Weights of a small masked image model.
Training: normuon at rate 0.022, 6300 steps, batches of 128.
Rows from block 11 of a small masked image model, named by matrix and row number. Rows with one number belong to one channel. Each number is 50 + 15 x the weight over its row's rms, rounded and kept within 0 to 99. All counts start at 0.
Before each channel's rows are labels from the 100 images, of 14976, where the channel reaches its highest value: "peak at" is the part of the image that holds the peak. Only what is clearly more common there than usual is listed. The data: retinal OCT scans (Kermany 2017). In brackets: how many of the 100.
# convs0: first 3x3 conv (model.blocks.11.convs.0.weight, 144x144x3x3, each kernel summed), inputs 0-143
# convs1: second 3x3 conv (model.blocks.11.convs.1.weight, 144x144x3x3, transposed, each kernel summed), outputs 0-143

peak at: top right (41); top centre (33)
convs0.16:72 46 51 48 54 67 32 24 34 37 43 66 38 56 61 48 57 67 45 60 59 50 56 29 66 72 33 84 58 33 58 34 17 40 55 40 63 56 54 44 49 40 39 51 40 22 38 57 67 67 44 62 62 35 50 60 38 48 32 67 76 44 46 64 56 42 52 63 67 59 40 39 46 24 00 63 48 65 54 57 61 33 56 52 49 58 27 51 15 51 83 45 73 49 04 41 44 61 57 62 53 43 49 46 53 55 40 67 65 25 33 50 56 63 43 30 54 66 51 46 47 58 57 46 54 60 69 72 65 67 34 48 43 44 57 38 65 37 54 45 29 70 36 95
convs1.16:27 53 27 27 66 59 45 45 65 29 46 56 66 35 20 38 39 57 76 67 36 72 52 56 46 69 56 41 53 37 58 56 75 60 55 54 28 14 43 32 51 44 30 47 29 57 63 23 65 40 29 49 48 42 59 37 65 55 64 60 20 56 46 58 39 17 50 33 36 11 51 44 55 61 32 65 54 64 55 53 52 58 45 43 61 38 56 43 52 52 35 47 13 72 53 35 66 51 25 32 25 47 64 30 55 59 52 52 32 45 44 55 48 45 39 43 43 21 33 78 62 41 59 59 41 51 49 48 61 50 26 43 29 80 38 52 34 62 53 52 43 33 54 00

peak at: top centre (68)
convs0.94:72 27 60 45 35 39 55 61 21 59 47 35 50 54 15 58 60 62 41 59 46 09 74 42 49 80 55 37 30 58 64 63 74 58 40 46 68 73 77 30 40 40 51 43 49 67 60 63 34 50 22 37 67 47 49 45 41 46 46 64 63 47 64 82 62 58 61 41 50 51 37 30 47 59 48 52 41 56 55 87 93 59 64 38 49 27 09 50 34 52 73 45 40 47 45 40 49 29 39 33 43 17 30 37 53 46 33 53 35 26 48 55 50 52 35 53 40 29 43 39 48 38 53 58 32 41 40 44 82 46 49 67 63 42 45 41 43 49 71 57 35 79 42 58
convs1.94:61 63 40 40 76 61 41 44 58 55 67 50 83 65 54 58 59 67 46 61 66 64 54 51 36 27 49 73 54 64 58 83 41 42 28 38 50 50 68 64 64 55 58 51 54 46 64 76 90 55 70 69 45 66 39 71 46 58 31 36 44 80 55 43 26 63 57 45 47 42 30 76 59 50 73 70 69 74 64 36 60 67 49 61 56 77 54 45 62 64 53 57 62 54 55 59 61 58 52 44 55 65 87 64 54 81 72 60 58 70 52 67 67 35 68 73 51 34 50 57 59 68 51 57 28 63 30 44 25 78 27 62 73 52 57 60 69 73 59 65 51 44 63 60

peak at: middle left (36)
convs0.118:34 55 80 41 80 63 52 69 48 29 54 51 49 49 21 40 33 69 23 58 51 49 36 45 36 62 41 44 32 51 40 43 52 56 45 24 76 73 41 47 69 35 38 31 34 47 49 17 31 53 52 78 59 63 47 62 54 60 44 56 68 43 45 34 46 67 50 67 47 71 48 48 46 32 35 67 34 54 69 80 80 45 84 79 58 41 17 43 23 49 44 63 59 45 44 65 43 39 48 68 38 43 41 50 44 25 26 33 36 63 45 46 53 34 49 26 42 53 32 45 59 27 40 30 50 37 27 42 43 49 46 24 46 64 27 59 60 48 30 43 35 40 87 35
convs1.118:63 51 60 61 24 55 48 57 51 54 19 61 51 47 38 66 21 18 57 65 61 74 51 19 80 78 41 77 52 43 68 42 56 79 74 39 45 47 74 41 60 41 60 38 46 65 51 41 51 54 30 25 64 41 59 35 46 59 51 66 63 41 57 36 45 40 59 38 59 53 44 51 72 43 41 50 74 59 35 54 46 62 50 55 52 55 39 62 22 35 34 46 54 46 31 39 55 37 60 45 44 16 44 32 29 64 30 41 35 68 12 12 68 32 36 45 74 22 49 55 50 44 43 48 59 25 68 47 57 44 36 33 19 30 33 35 64 59 59 75 61 48 53 59

peak at: bottom right (86)
convs0.124:61 64 52 66 52 53 64 59 68 65 69 41 69 17 40 55 65 74 38 57 35 39 57 55 49 48 60 34 68 54 50 55 60 38 49 59 54 51 40 62 44 40 41 47 45 42 62 71 55 86 42 58 43 43 46 50 59 80 67 68 73 55 49 62 50 43 06 27 64 54 58 93 60 30 57 58 54 48 78 48 30 73 45 53 22 49 40 65 64 56 41 74 73 27 32 43 42 65 56 53 30 07 57 38 26 64 44 40 42 73 32 26 37 73 44 35 58 27 48 71 45 35 44 37 62 50 30 45 50 40 81 58 49 48 51 37 35 49 63 70 38 60 30 54
convs1.124:36 19 74 51 67 76 39 73 37 34 42 57 45 72 68 42 65 51 47 30 87 49 58 39 37 39 41 61 51 38 24 46 21 30 50 48 44 44 62 48 36 38 47 56 52 59 31 69 37 51 40 51 46 37 49 55 38 48 41 35 37 48 37 41 33 48 49 47 43 46 85 24 36 78 42 45 46 54 45 46 61 42 42 42 58 55 74 34 48 54 40 24 44 81 73 59 53 44 79 68 77 90 47 74 70 36 47 46 22 35 30 37 54 56 49 43 39 55 40 81 32 76 81 53 39 46 47 41 46 36 38 40 58 51 45 47 40 65 61 55 71 26 82 63

peak at: bottom right (43); middle left (31)
convs0.55:50 36 46 50 66 36 33 52 65 42 47 57 69 40 45 42 55 56 53 49 48 43 54 51 22 69 48 38 31 59 34 41 73 50 45 30 51 37 39 29 30 65 60 49 98 55 74 71 47 37 57 38 44 48 40 69 64 52 44 60 53 59 12 37 66 43 54 34 54 52 36 58 36 67 37 45 49 65 81 70 61 30 30 42 25 68 93 32 52 48 47 44 20 69 81 51 51 27 48 62 73 56 50 27 60 75 66 29 62 41 50 50 36 41 65 65 48 53 32 55 13 55 44 35 32 53 60 63 58 24 61 57 53 49 39 56 40 41 28 50 19 62 28 46
convs1.55:40 50 57 51 53 23 58 38 24 45 40 32 23 34 41 62 41 31 60 40 65 35 69 19 56 49 49 69 65 26 52 41 34 59 47 62 41 33 74 64 52 39 18 54 32 48 40 42 44 58 41 36 55 60 41 28 35 49 44 58 61 19 37 70 43 73 41 48 62 61 48 50 50 15 62 48 70 31 44 37 20 52 32 26 46 41 38 44 47 52 51 42 86 40 32 29 31 53 69 41 31 36 54 89 38 52 30 40 32 54 58 25 48 59 21 33 30 53 76 46 58 46 36 71 47 31 30 52 32 35 52 50 43 44 36 48 75 55 39 47 79 51 27 56

peak at: top right (34); middle right (30)
convs0.116:31 65 65 39 84 65 51 52 46 22 76 68 53 60 16 36 37 56 56 32 45 49 34 35 35 59 29 31 26 52 51 24 25 45 49 33 53 48 66 33 44 36 60 50 31 38 47 55 40 57 59 19 67 48 53 55 49 74 60 22 61 55 58 27 44 56 81 56 47 46 56 38 41 24 25 68 19 51 62 66 39 56 61 62 29 48 59 66 33 65 63 53 46 46 46 54 67 51 63 59 41 42 39 52 58 32 62 34 41 61 69 19 37 48 51 41 41 40 45 50 54 15 61 58 26 30 31 56 43 50 56 30 45 44 27 56 60 59 49 00 37 55 71 42
convs1.116:57 64 31 65 61 48 57 46 41 39 24 45 41 50 80 56 31 35 34 36 62 41 73 30 71 55 51 31 61 43 44 32 37 46 61 47 60 47 64 54 50 56 60 28 13 69 53 62 35 59 45 63 63 85 44 62 36 53 42 33 73 25 61 65 51 58 58 49 63 66 54 33 59 53 63 39 50 52 22 51 57 44 74 51 58 52 69 75 38 29 59 43 34 57 24 55 00 37 56 49 41 59 75 60 43 51 67 57 21 27 48 43 43 71 20 65 43 57 51 55 72 36 42 36 34 51 55 61 44 46 72 73 67 46 58 66 78 35 56 50 56 41 27 30

peak at: middle right (26)
convs0.112:60 52 50 63 53 54 76 88 78 35 62 54 56 53 59 72 33 52 48 66 19 46 45 29 63 55 62 56 32 58 68 69 49 25 66 60 44 57 35 55 53 55 29 42 63 44 65 55 55 63 24 83 52 46 50 77 39 47 66 46 47 65 68 29 49 45 16 41 61 49 41 70 77 47 67 64 32 50 75 37 30 53 47 50 38 53 52 36 51 54 33 55 49 39 51 55 34 57 31 30 48 34 54 50 45 46 71 26 57 71 47 44 61 42 39 58 70 56 45 95 41 08 88 57 66 65 27 45 62 27 60 55 36 38 49 64 74 40 60 53 59 60 43 34
convs1.112:35 45 69 44 34 48 41 48 49 67 52 83 32 53 46 29 76 51 44 57 67 44 60 49 27 33 50 51 70 34 25 34 47 46 55 55 54 56 44 38 42 45 63 72 51 68 42 81 26 54 54 47 27 51 46 25 44 61 53 45 45 55 27 46 45 72 69 34 45 35 69 27 42 65 46 50 53 65 52 74 51 54 30 57 44 50 62 76 41 62 48 40 56 56 41 66 51 48 86 99 74 52 32 52 42 50 22 42 40 47 14 42 17 45 71 29 44 54 71 56 30 85 44 45 41 34 39 65 20 55 60 63 47 64 61 45 33 62 52 63 32 42 61 66

peak at: bottom right (100)
convs0.14:54 41 39 74 52 75 73 40 64 77 69 69 48 53 52 61 63 43 30 33 46 50 62 33 16 63 35 78 63 51 77 51 40 46 51 32 39 61 46 51 46 73 52 50 88 45 36 63 55 43 63 13 35 40 42 25 45 70 63 30 59 53 32 71 54 63 51 57 49 42 50 41 61 50 60 59 30 47 63 55 43 34 44 23 59 52 47 49 48 58 52 48 49 34 43 62 28 52 51 26 61 66 58 57 47 66 29 47 43 44 52 49 61 99 44 74 50 28 60 16 32 70 47 52 47 47 36 68 75 48 41 82 67 58 34 61 32 51 66 48 50 64 14 57
convs1.14:31 49 54 52 44 35 32 49 38 37 43 42 52 56 42 28 48 33 74 62 42 36 44 66 68 28 34 24 32 62 51 26 45 73 44 58 44 63 54 79 46 29 36 50 39 31 45 44 55 79 61 46 59 41 29 83 52 45 58 65 28 64 47 61 49 38 41 52 52 49 47 54 43 61 54 46 67 52 36 36 35 83 47 48 72 43 67 31 47 47 47 31 30 69 24 23 48 31 48 39 15 35 45 56 81 24 72 57 66 46 43 64 25 25 54 33 54 76 35 50 53 47 38 77 46 66 64 46 47 52 32 32 58 59 58 25 55 62 21 27 70 40 55 18

peak at: top centre (41); middle left (29)
convs0.46:44 32 14 59 42 33 61 63 70 45 64 49 37 57 36 47 43 66 29 41 83 69 66 49 60 54 64 87 26 30 62 51 41 76 56 51 37 57 67 46 45 56 57 37 45 46 44 55 48 59 27 52 51 45 44 46 53 75 58 66 41 47 63 63 45 71 46 32 46 63 52 36 40 44 52 55 52 47 47 53 57 29 53 52 51 65 66 28 22 60 57 41 75 46 59 70 55 36 57 38 38 63 48 44 55 54 57 63 48 51 56 86 76 63 79 62 65 47 62 59 56 69 37 59 76 55 70 37 67 46 35 67 71 50 74 51 94 52 75 84 72 69 51 93
convs1.46:29 65 48 63 52 43 47 42 23 34 49 34 58 50 59 18 51 47 46 70 30 29 43 20 52 34 49 54 62 60 32 27 42 36 50 66 39 33 21 37 51 48 25 65 59 38 36 41 61 29 56 41 29 62 31 45 39 35 53 47 39 46 19 48 57 13 43 66 44 21 29 55 63 41 38 48 51 24 52 24 37 73 44 39 43 23 47 70 65 42 25 59 48 57 53 28 42 56 46 79 63 49 57 39 56 40 52 18 75 43 73 20 24 45 52 30 46 63 57 53 31 62 35 41 48 40 45 39 48 46 53 46 39 39 31 33 37 51 29 26 38 22 39 27

peak at: bottom centre (88)
convs0.82:84 43 55 52 48 44 40 56 61 35 57 64 42 79 35 53 31 92 44 45 33 36 72 67 48 55 45 53 55 62 36 29 33 51 48 40 36 33 58 03 38 67 17 23 46 17 71 59 58 49 28 47 66 55 58 80 43 47 58 65 42 75 52 47 46 51 46 76 54 52 40 71 58 51 34 56 26 34 45 60 57 30 58 46 54 51 22 59 24 47 48 35 41 43 10 71 57 50 59 50 36 43 38 59 52 49 56 17 81 64 35 37 32 64 59 64 50 40 32 55 42 55 32 63 59 55 27 35 34 56 35 44 26 40 49 51 55 55 37 35 62 39 50 42
convs1.82:54 62 52 64 28 67 43 66 48 56 47 46 39 31 76 66 74 36 54 64 57 71 43 38 77 39 68 41 45 40 55 44 40 35 62 58 57 49 29 46 54 45 69 61 75 47 57 66 44 63 53 77 51 53 67 79 72 48 64 62 57 44 62 54 39 61 49 99 59 66 77 50 45 31 58 62 80 61 62 33 44 34 49 71 61 41 45 52 57 68 73 28 60 68 34 51 46 56 30 46 30 36 37 17 48 42 50 53 59 37 41 57 41 73 51 50 99 69 75 48 76 39 62 51 54 51 46 44 37 48 42 42 77 30 43 53 36 30 63 66 31 58 54 74

peak at: top left (36); top centre (26)
convs0.123:69 73 44 34 63 51 55 55 44 54 49 43 48 51 43 68 59 69 60 53 31 64 56 41 50 47 49 18 17 45 67 56 40 30 58 53 49 45 01 48 38 64 78 56 75 35 40 65 49 43 64 42 54 59 42 44 51 48 37 31 65 56 59 51 64 78 22 43 52 38 48 72 49 57 51 54 45 71 64 62 90 68 43 46 14 57 42 49 16 71 48 58 46 71 10 55 42 58 57 45 59 18 28 33 50 44 41 27 56 37 44 53 46 72 46 36 27 74 52 54 32 41 71 58 61 48 51 57 28 26 31 28 53 43 47 50 35 35 35 63 30 53 54 27
convs1.123:66 29 45 80 43 57 38 63 68 33 43 39 62 57 62 46 81 52 66 64 77 71 41 58 60 75 78 38 91 56 44 24 52 53 71 54 81 40 06 17 51 38 33 58 60 59 48 67 50 58 47 51 56 61 56 50 57 51 59 66 26 71 63 32 25 49 52 32 49 61 60 45 50 65 36 34 71 43 83 42 57 51 39 54 61 45 51 34 49 40 49 43 39 76 39 56 50 59 43 64 42 47 32 16 57 34 41 48 51 69 29 49 24 41 76 28 60 51 25 47 32 67 52 61 58 83 59 36 51 52 26 53 43 54 39 45 46 47 62 53 72 45 57 46

peak at: middle left (29); centre (28)
convs0.89:41 83 51 47 62 55 55 74 40 68 40 39 47 67 49 44 43 40 53 50 28 38 46 52 59 52 14 55 79 32 64 80 26 41 64 42 59 39 15 56 22 51 45 33 41 43 33 77 35 52 44 34 60 38 47 64 39 55 31 55 53 66 51 32 41 46 87 66 43 51 66 42 65 20 58 59 16 51 30 60 84 40 56 69 40 51 32 60 79 81 68 69 49 73 14 45 42 58 36 40 33 82 47 47 48 59 56 43 39 57 52 61 49 37 32 43 50 50 65 71 52 40 58 61 46 76 42 63 38 55 49 55 61 45 37 37 65 48 60 24 33 52 54 47
convs1.89:72 46 47 43 39 34 39 15 62 51 75 72 47 56 64 64 40 71 65 52 59 68 72 76 48 30 58 30 14 71 43 25 74 60 44 47 42 62 67 37 60 64 50 56 36 56 65 56 82 38 59 45 58 50 59 30 64 46 38 47 26 54 51 40 43 35 43 31 53 35 65 30 43 55 28 60 42 61 86 36 57 24 61 64 62 60 26 51 07 42 43 35 48 25 56 55 54 49 49 66 50 33 22 53 58 50 58 62 69 76 42 40 46 26 57 59 43 37 52 37 62 52 65 44 53 52 65 75 26 31 47 34 50 43 48 65 43 39 52 30 56 71 12 44

peak at: bottom right (48)
convs0.125:56 71 65 63 46 61 45 44 45 59 49 39 48 72 53 58 30 67 53 44 70 39 78 32 36 45 61 45 40 29 55 52 38 37 44 49 57 55 46 28 41 34 49 54 50 43 62 73 53 70 59 23 45 35 65 82 53 70 67 58 62 74 53 84 69 90 72 52 49 53 63 60 62 64 25 81 33 43 63 65 63 56 62 41 09 43 40 48 45 34 75 41 35 59 19 54 42 77 42 48 32 20 67 43 52 32 57 45 33 44 33 65 51 12 66 64 48 40 40 66 37 50 39 28 56 30 50 33 54 67 34 42 48 43 67 45 58 43 41 58 54 66 23 64
convs1.125:54 64 66 56 61 89 57 67 76 61 72 74 53 47 39 67 72 52 64 59 54 56 51 59 56 52 52 57 48 48 58 38 45 54 51 54 39 50 49 52 48 71 39 55 47 33 35 46 75 33 35 10 29 41 65 49 68 44 23 69 23 55 56 57 24 67 70 57 50 27 75 36 35 42 46 45 53 49 34 38 42 52 57 29 80 44 48 48 32 42 47 45 68 62 47 56 43 46 48 71 44 33 52 57 51 42 55 35 74 50 71 16 50 11 47 66 48 71 53 94 54 22 80 77 64 68 41 64 54 47 38 40 26 70 38 30 41 54 53 56 27 61 39 56

peak at: middle left (40); bottom left (33)
convs0.70:48 35 45 27 44 48 46 70 51 52 76 47 35 44 54 50 75 71 72 21 62 33 48 40 49 39 65 48 31 60 51 72 42 52 53 51 35 58 21 27 59 56 68 45 42 40 38 86 41 39 57 06 45 64 45 59 57 40 56 49 53 66 65 52 61 74 57 43 53 45 46 43 53 56 23 55 43 47 63 23 63 48 62 40 62 22 58 61 41 90 48 33 36 44 00 66 50 44 39 55 29 47 60 53 51 39 54 30 36 32 52 57 53 40 79 65 40 40 59 37 40 69 17 55 48 34 44 48 55 53 55 39 66 31 41 41 67 75 35 57 57 64 21 56
convs1.70:63 65 52 81 25 24 45 49 50 42 75 60 48 44 42 44 41 41 53 64 48 34 30 57 34 39 51 48 21 64 60 25 71 57 29 65 52 34 36 59 19 57 37 58 85 46 39 61 43 60 23 14 44 33 65 62 52 39 27 55 48 55 57 51 40 22 54 48 42 51 60 57 70 40 47 39 47 52 43 24 61 36 50 51 57 43 39 54 31 24 37 68 51 34 41 60 79 46 53 70 45 51 47 68 44 72 55 72 87 47 40 02 63 39 52 48 52 49 53 50 40 46 79 59 52 91 42 71 52 43 52 52 51 55 29 46 52 50 35 61 40 28 17 50

peak at: middle left (57)
convs0.128:46 84 40 63 52 55 47 52 40 65 37 46 19 51 44 66 53 49 25 44 57 53 55 62 28 56 46 99 16 00 54 34 50 59 50 45 54 55 38 48 60 83 44 53 52 69 66 26 48 45 63 75 44 40 55 70 73 56 40 64 47 54 72 58 52 30 28 60 68 50 61 62 35 51 58 62 49 53 76 49 35 39 52 29 39 61 39 26 32 48 66 42 43 52 45 43 55 50 48 72 16 84 63 48 45 51 63 57 35 31 59 37 40 26 41 36 44 39 48 64 33 51 47 34 62 51 49 41 20 70 26 47 43 21 47 45 33 47 45 43 59 69 40 41
convs1.128:46 22 44 31 61 61 38 41 74 59 57 60 73 39 17 41 34 63 65 77 44 73 60 42 77 70 40 72 76 61 43 65 46 44 53 79 77 42 62 53 66 40 71 39 61 24 49 23 38 55 48 55 62 55 49 50 40 31 36 40 54 61 53 57 48 76 87 56 32 37 44 74 61 42 46 76 36 59 67 75 68 48 72 64 48 30 55 58 56 76 56 56 57 26 82 62 59 45 44 36 81 45 54 65 74 43 54 51 37 68 39 71 46 69 62 42 43 65 80 58 43 50 54 60 39 39 39 62 65 38 60 70 55 65 49 46 32 57 46 47 33 57 63 72

peak at: bottom right (41)
convs0.23:58 76 30 64 52 48 32 58 70 57 52 70 67 60 29 57 51 88 37 17 33 52 31 20 58 61 33 62 57 66 43 42 41 51 55 52 58 47 52 46 55 65 76 55 59 62 56 55 73 40 54 43 58 83 42 37 01 28 32 37 29 50 68 52 52 53 53 38 76 23 41 63 83 35 55 67 43 60 47 50 61 53 57 40 54 45 31 62 60 43 48 47 55 30 30 67 56 30 45 49 39 40 59 66 45 67 54 71 57 28 37 46 60 57 43 56 53 50 58 57 52 61 61 55 41 44 45 29 39 51 48 04 49 27 36 47 34 63 16 36 32 82 62 34
convs1.23:37 48 76 21 46 48 48 55 25 39 58 32 31 55 39 57 17 30 59 68 14 62 73 58 68 65 56 42 39 37 60 40 33 34 34 61 53 55 31 45 36 44 39 42 50 31 46 30 71 68 63 53 46 35 56 57 62 79 60 66 70 57 50 52 44 34 51 40 00 46 43 59 35 57 53 50 47 48 53 35 48 35 38 72 94 64 43 32 49 34 27 36 32 44 60 36 56 57 49 29 37 70 34 39 69 32 42 17 49 78 47 44 37 53 45 37 33 52 23 38 55 72 40 38 38 58 71 60 69 46 28 66 48 61 37 52 45 39 57 64 59 25 43 45

peak at: top right (34)
convs0.53:75 19 46 46 52 40 67 41 45 56 53 53 62 31 36 44 95 41 45 59 62 54 39 60 32 52 22 83 30 51 53 71 64 28 47 35 49 58 42 29 56 45 38 55 74 40 63 26 75 95 44 57 24 44 56 42 57 57 57 58 43 32 76 51 52 44 58 49 39 38 49 25 40 39 56 43 58 70 78 39 80 57 50 78 53 53 43 53 44 51 55 51 23 38 16 42 61 49 37 37 68 30 29 66 32 59 35 54 74 39 45 46 57 51 72 52 62 49 34 35 58 68 74 52 60 47 54 71 51 60 30 48 24 53 50 60 30 40 51 32 31 26 41 62
convs1.53:28 22 25 45 45 49 28 39 34 35 57 63 99 42 44 34 36 38 55 51 36 35 38 51 52 52 54 21 33 53 47 45 78 39 57 45 18 18 14 64 27 43 44 73 33 30 35 21 44 52 48 70 46 55 39 50 62 57 36 48 63 51 50 64 59 66 31 61 35 61 30 72 45 42 39 80 53 34 35 35 44 69 54 30 43 37 39 51 68 41 54 47 67 65 41 62 36 40 52 40 73 66 33 27 54 70 49 48 45 49 38 54 59 63 33 53 55 57 35 36 40 47 48 54 51 70 52 25 69 49 46 62 48 36 76 42 77 63 55 25 60 44 57 81

peak at: middle left (29)
convs0.15:40 51 38 53 40 14 81 45 39 46 85 15 46 63 45 46 59 36 61 71 64 73 57 40 36 54 47 89 81 53 60 40 47 46 42 37 45 52 42 48 43 72 37 48 60 89 56 24 37 62 50 30 64 37 52 42 38 63 60 35 41 42 50 41 41 46 63 59 45 35 37 34 39 34 37 56 55 36 66 51 29 48 58 44 59 57 65 58 55 64 58 79 66 49 35 55 33 20 59 51 45 58 46 57 46 50 45 29 57 49 43 64 81 73 29 37 54 50 59 68 40 47 38 57 55 66 76 53 73 49 19 59 43 48 87 24 53 68 32 72 67 46 16 48
convs1.15:38 61 54 58 55 45 30 44 49 56 35 65 71 61 32 49 36 65 38 35 36 47 41 62 54 53 39 19 28 31 79 30 57 57 56 59 45 44 36 59 54 36 50 36 38 35 36 51 52 49 32 54 13 66 52 41 60 60 44 56 39 48 28 58 46 21 24 46 38 41 44 46 36 61 30 44 54 46 14 36 42 71 57 33 26 33 49 59 58 47 39 32 27 37 66 27 68 74 22 31 45 43 69 27 64 43 48 56 65 40 58 47 41 59 31 56 66 41 36 47 52 52 56 67 37 41 15 33 59 43 86 45 58 41 41 55 31 59 48 20 56 54 77 00

peak at: middle right (50); top right (37)
convs0.77:39 51 68 49 60 69 57 50 49 34 39 72 42 71 31 51 29 61 34 42 57 36 58 33 57 49 36 60 30 56 36 27 34 49 48 42 54 56 37 36 53 60 63 38 88 62 70 48 65 27 45 69 60 45 57 56 62 46 26 50 65 68 52 55 53 73 85 33 75 67 60 45 58 37 39 63 12 70 56 71 87 15 52 52 44 23 44 45 67 52 55 58 58 51 42 63 46 43 72 51 14 49 41 32 49 37 40 25 58 35 51 45 61 00 57 48 35 39 60 45 44 44 42 39 52 37 27 55 41 78 43 56 56 40 43 50 57 55 58 35 43 72 57 72
convs1.77:49 36 48 40 39 70 42 47 46 54 41 62 60 29 38 58 63 25 54 52 61 68 44 69 47 39 48 70 36 63 52 38 48 64 51 51 24 50 37 59 44 51 41 39 53 47 20 38 77 68 46 14 54 40 72 53 36 44 55 39 35 36 50 48 35 34 46 30 49 27 48 46 53 62 20 77 59 60 62 17 58 38 31 67 79 72 54 28 12 47 50 63 48 65 60 46 64 75 54 62 57 29 58 42 64 68 55 53 43 68 36 81 40 06 45 31 21 30 50 60 26 48 78 46 66 53 57 44 53 22 41 30 34 73 44 54 48 46 68 51 30 37 46 41

peak at: top right (58)
convs0.110:50 34 50 56 26 70 84 68 71 50 43 53 72 43 63 51 71 46 52 56 28 73 75 37 59 46 69 49 46 54 43 62 55 33 44 50 38 62 39 43 54 46 63 48 20 15 56 61 63 61 45 48 51 57 70 48 58 74 54 70 72 73 28 60 30 58 38 28 77 46 68 80 47 64 72 53 50 43 37 37 38 54 49 69 20 26 61 57 37 47 25 54 46 53 73 57 54 54 47 29 65 28 67 59 43 39 43 29 31 84 42 48 57 49 45 27 59 52 41 89 45 19 73 66 53 63 57 62 44 32 30 49 53 33 65 54 53 37 76 35 53 65 37 50
convs1.110:52 38 82 53 63 57 22 47 38 36 56 84 30 56 57 41 73 50 63 54 79 34 54 74 52 19 48 62 71 34 37 52 64 52 78 48 47 53 57 52 49 47 44 46 76 66 72 82 25 65 28 51 38 34 48 49 62 29 64 50 30 40 43 42 48 65 45 45 53 38 63 27 70 40 35 63 62 61 60 43 54 39 38 36 60 47 72 65 55 41 74 55 64 82 46 92 45 61 72 91 58 48 34 34 55 50 66 52 58 45 54 49 58 50 60 45 54 79 56 58 49 68 69 54 59 43 20 42 44 43 57 60 50 87 47 69 59 72 47 71 64 42 35 59

peak at: top centre (28)
convs0.31:33 20 74 32 28 29 69 45 29 32 56 25 52 52 48 25 30 39 48 53 10 59 34 43 39 35 34 72 32 68 68 60 60 57 44 44 54 51 47 64 58 54 68 64 57 35 74 47 58 38 31 20 41 70 46 39 58 39 54 48 58 49 34 46 58 54 54 63 50 25 28 55 56 58 42 57 50 57 57 46 33 51 33 58 26 63 42 54 51 48 41 58 39 43 31 42 50 44 37 47 47 20 38 51 51 47 45 28 41 52 25 42 39 61 50 31 46 31 26 63 30 47 46 32 44 47 69 75 70 75 78 47 60 69 41 60 53 76 83 81 46 91 41 77
convs1.31:52 72 20 67 49 57 62 55 40 59 42 63 35 59 59 58 48 60 60 46 73 45 46 61 54 70 68 51 55 57 62 58 48 48 44 33 73 43 52 46 34 59 60 37 30 51 52 42 63 48 85 60 42 42 57 44 59 53 40 64 64 67 80 60 96 56 86 47 43 64 63 41 14 40 73 62 54 38 56 73 71 69 77 56 60 49 32 43 59 58 48 63 50 34 53 51 43 64 55 40 47 61 61 43 35 40 44 59 60 50 66 59 49 52 60 45 40 50 74 42 75 66 47 55 56 36 42 50 63 99 28 47 71 90 45 47 68 61 77 32 50 49 73 29

peak at: bottom centre (67)
convs0.35:69 64 52 68 44 61 86 39 75 43 55 60 69 66 21 36 47 41 62 55 02 54 19 46 52 41 72 47 75 71 56 25 34 52 45 40 42 43 52 53 55 55 67 56 34 49 44 28 49 41 75 29 52 53 56 54 48 41 27 51 26 56 60 46 31 48 72 56 53 50 54 30 45 35 32 48 43 52 24 42 56 56 30 47 65 42 57 48 49 67 66 43 30 34 45 81 50 46 40 60 54 74 58 53 52 50 87 60 40 37 27 33 47 57 32 57 50 57 44 54 94 78 65 55 27 48 48 53 16 60 67 27 27 47 64 52 34 44 47 27 59 56 29 41
convs1.35:65 21 59 54 46 54 48 44 49 49 58 51 36 40 58 55 45 43 51 41 58 55 63 51 56 74 46 54 13 38 46 64 62 43 25 58 55 40 64 32 29 38 34 42 56 59 71 34 79 29 24 66 59 62 47 45 79 73 91 62 62 42 40 66 87 40 49 82 59 65 50 40 57 59 44 61 44 59 57 57 57 49 61 51 32 62 49 48 15 39 44 50 50 46 44 33 56 60 63 35 25 49 45 37 63 34 43 37 49 66 52 32 52 52 41 39 32 27 70 42 05 47 33 39 54 13 65 63 61 63 48 51 63 81 08 30 60 53 52 33 35 46 55 49

peak at: bottom right (55)
convs0.120:33 54 68 48 44 69 38 59 63 72 53 62 75 48 51 61 39 70 40 38 42 46 77 57 50 59 53 61 43 50 43 79 70 28 51 50 56 47 47 81 29 48 69 04 59 20 57 69 47 40 35 39 51 44 53 65 48 62 49 58 99 70 51 54 59 51 47 58 81 39 58 86 71 35 80 59 34 61 52 59 66 55 41 53 00 50 48 37 43 56 64 61 44 69 45 55 63 57 62 69 42 45 78 65 44 68 49 52 43 80 39 60 49 75 41 30 55 49 47 68 50 36 65 45 65 35 34 68 41 51 48 52 51 43 42 59 39 41 32 41 34 65 53 30
convs1.120:67 42 76 69 72 67 54 61 76 41 53 69 37 56 55 51 58 41 55 58 70 55 64 64 60 42 49 53 53 32 60 07 30 60 76 55 36 34 65 29 68 46 27 83 65 58 42 74 40 70 47 62 39 42 67 56 53 37 35 57 08 47 44 34 29 45 58 57 52 49 77 24 49 81 43 43 66 60 62 52 50 59 39 56 92 50 82 51 59 61 39 55 63 58 57 62 25 45 60 71 68 49 26 62 48 35 44 44 39 47 26 35 31 10 52 56 56 59 69 62 42 53 64 49 61 53 55 50 37 40 42 65 52 72 54 55 55 53 57 51 63 74 47 73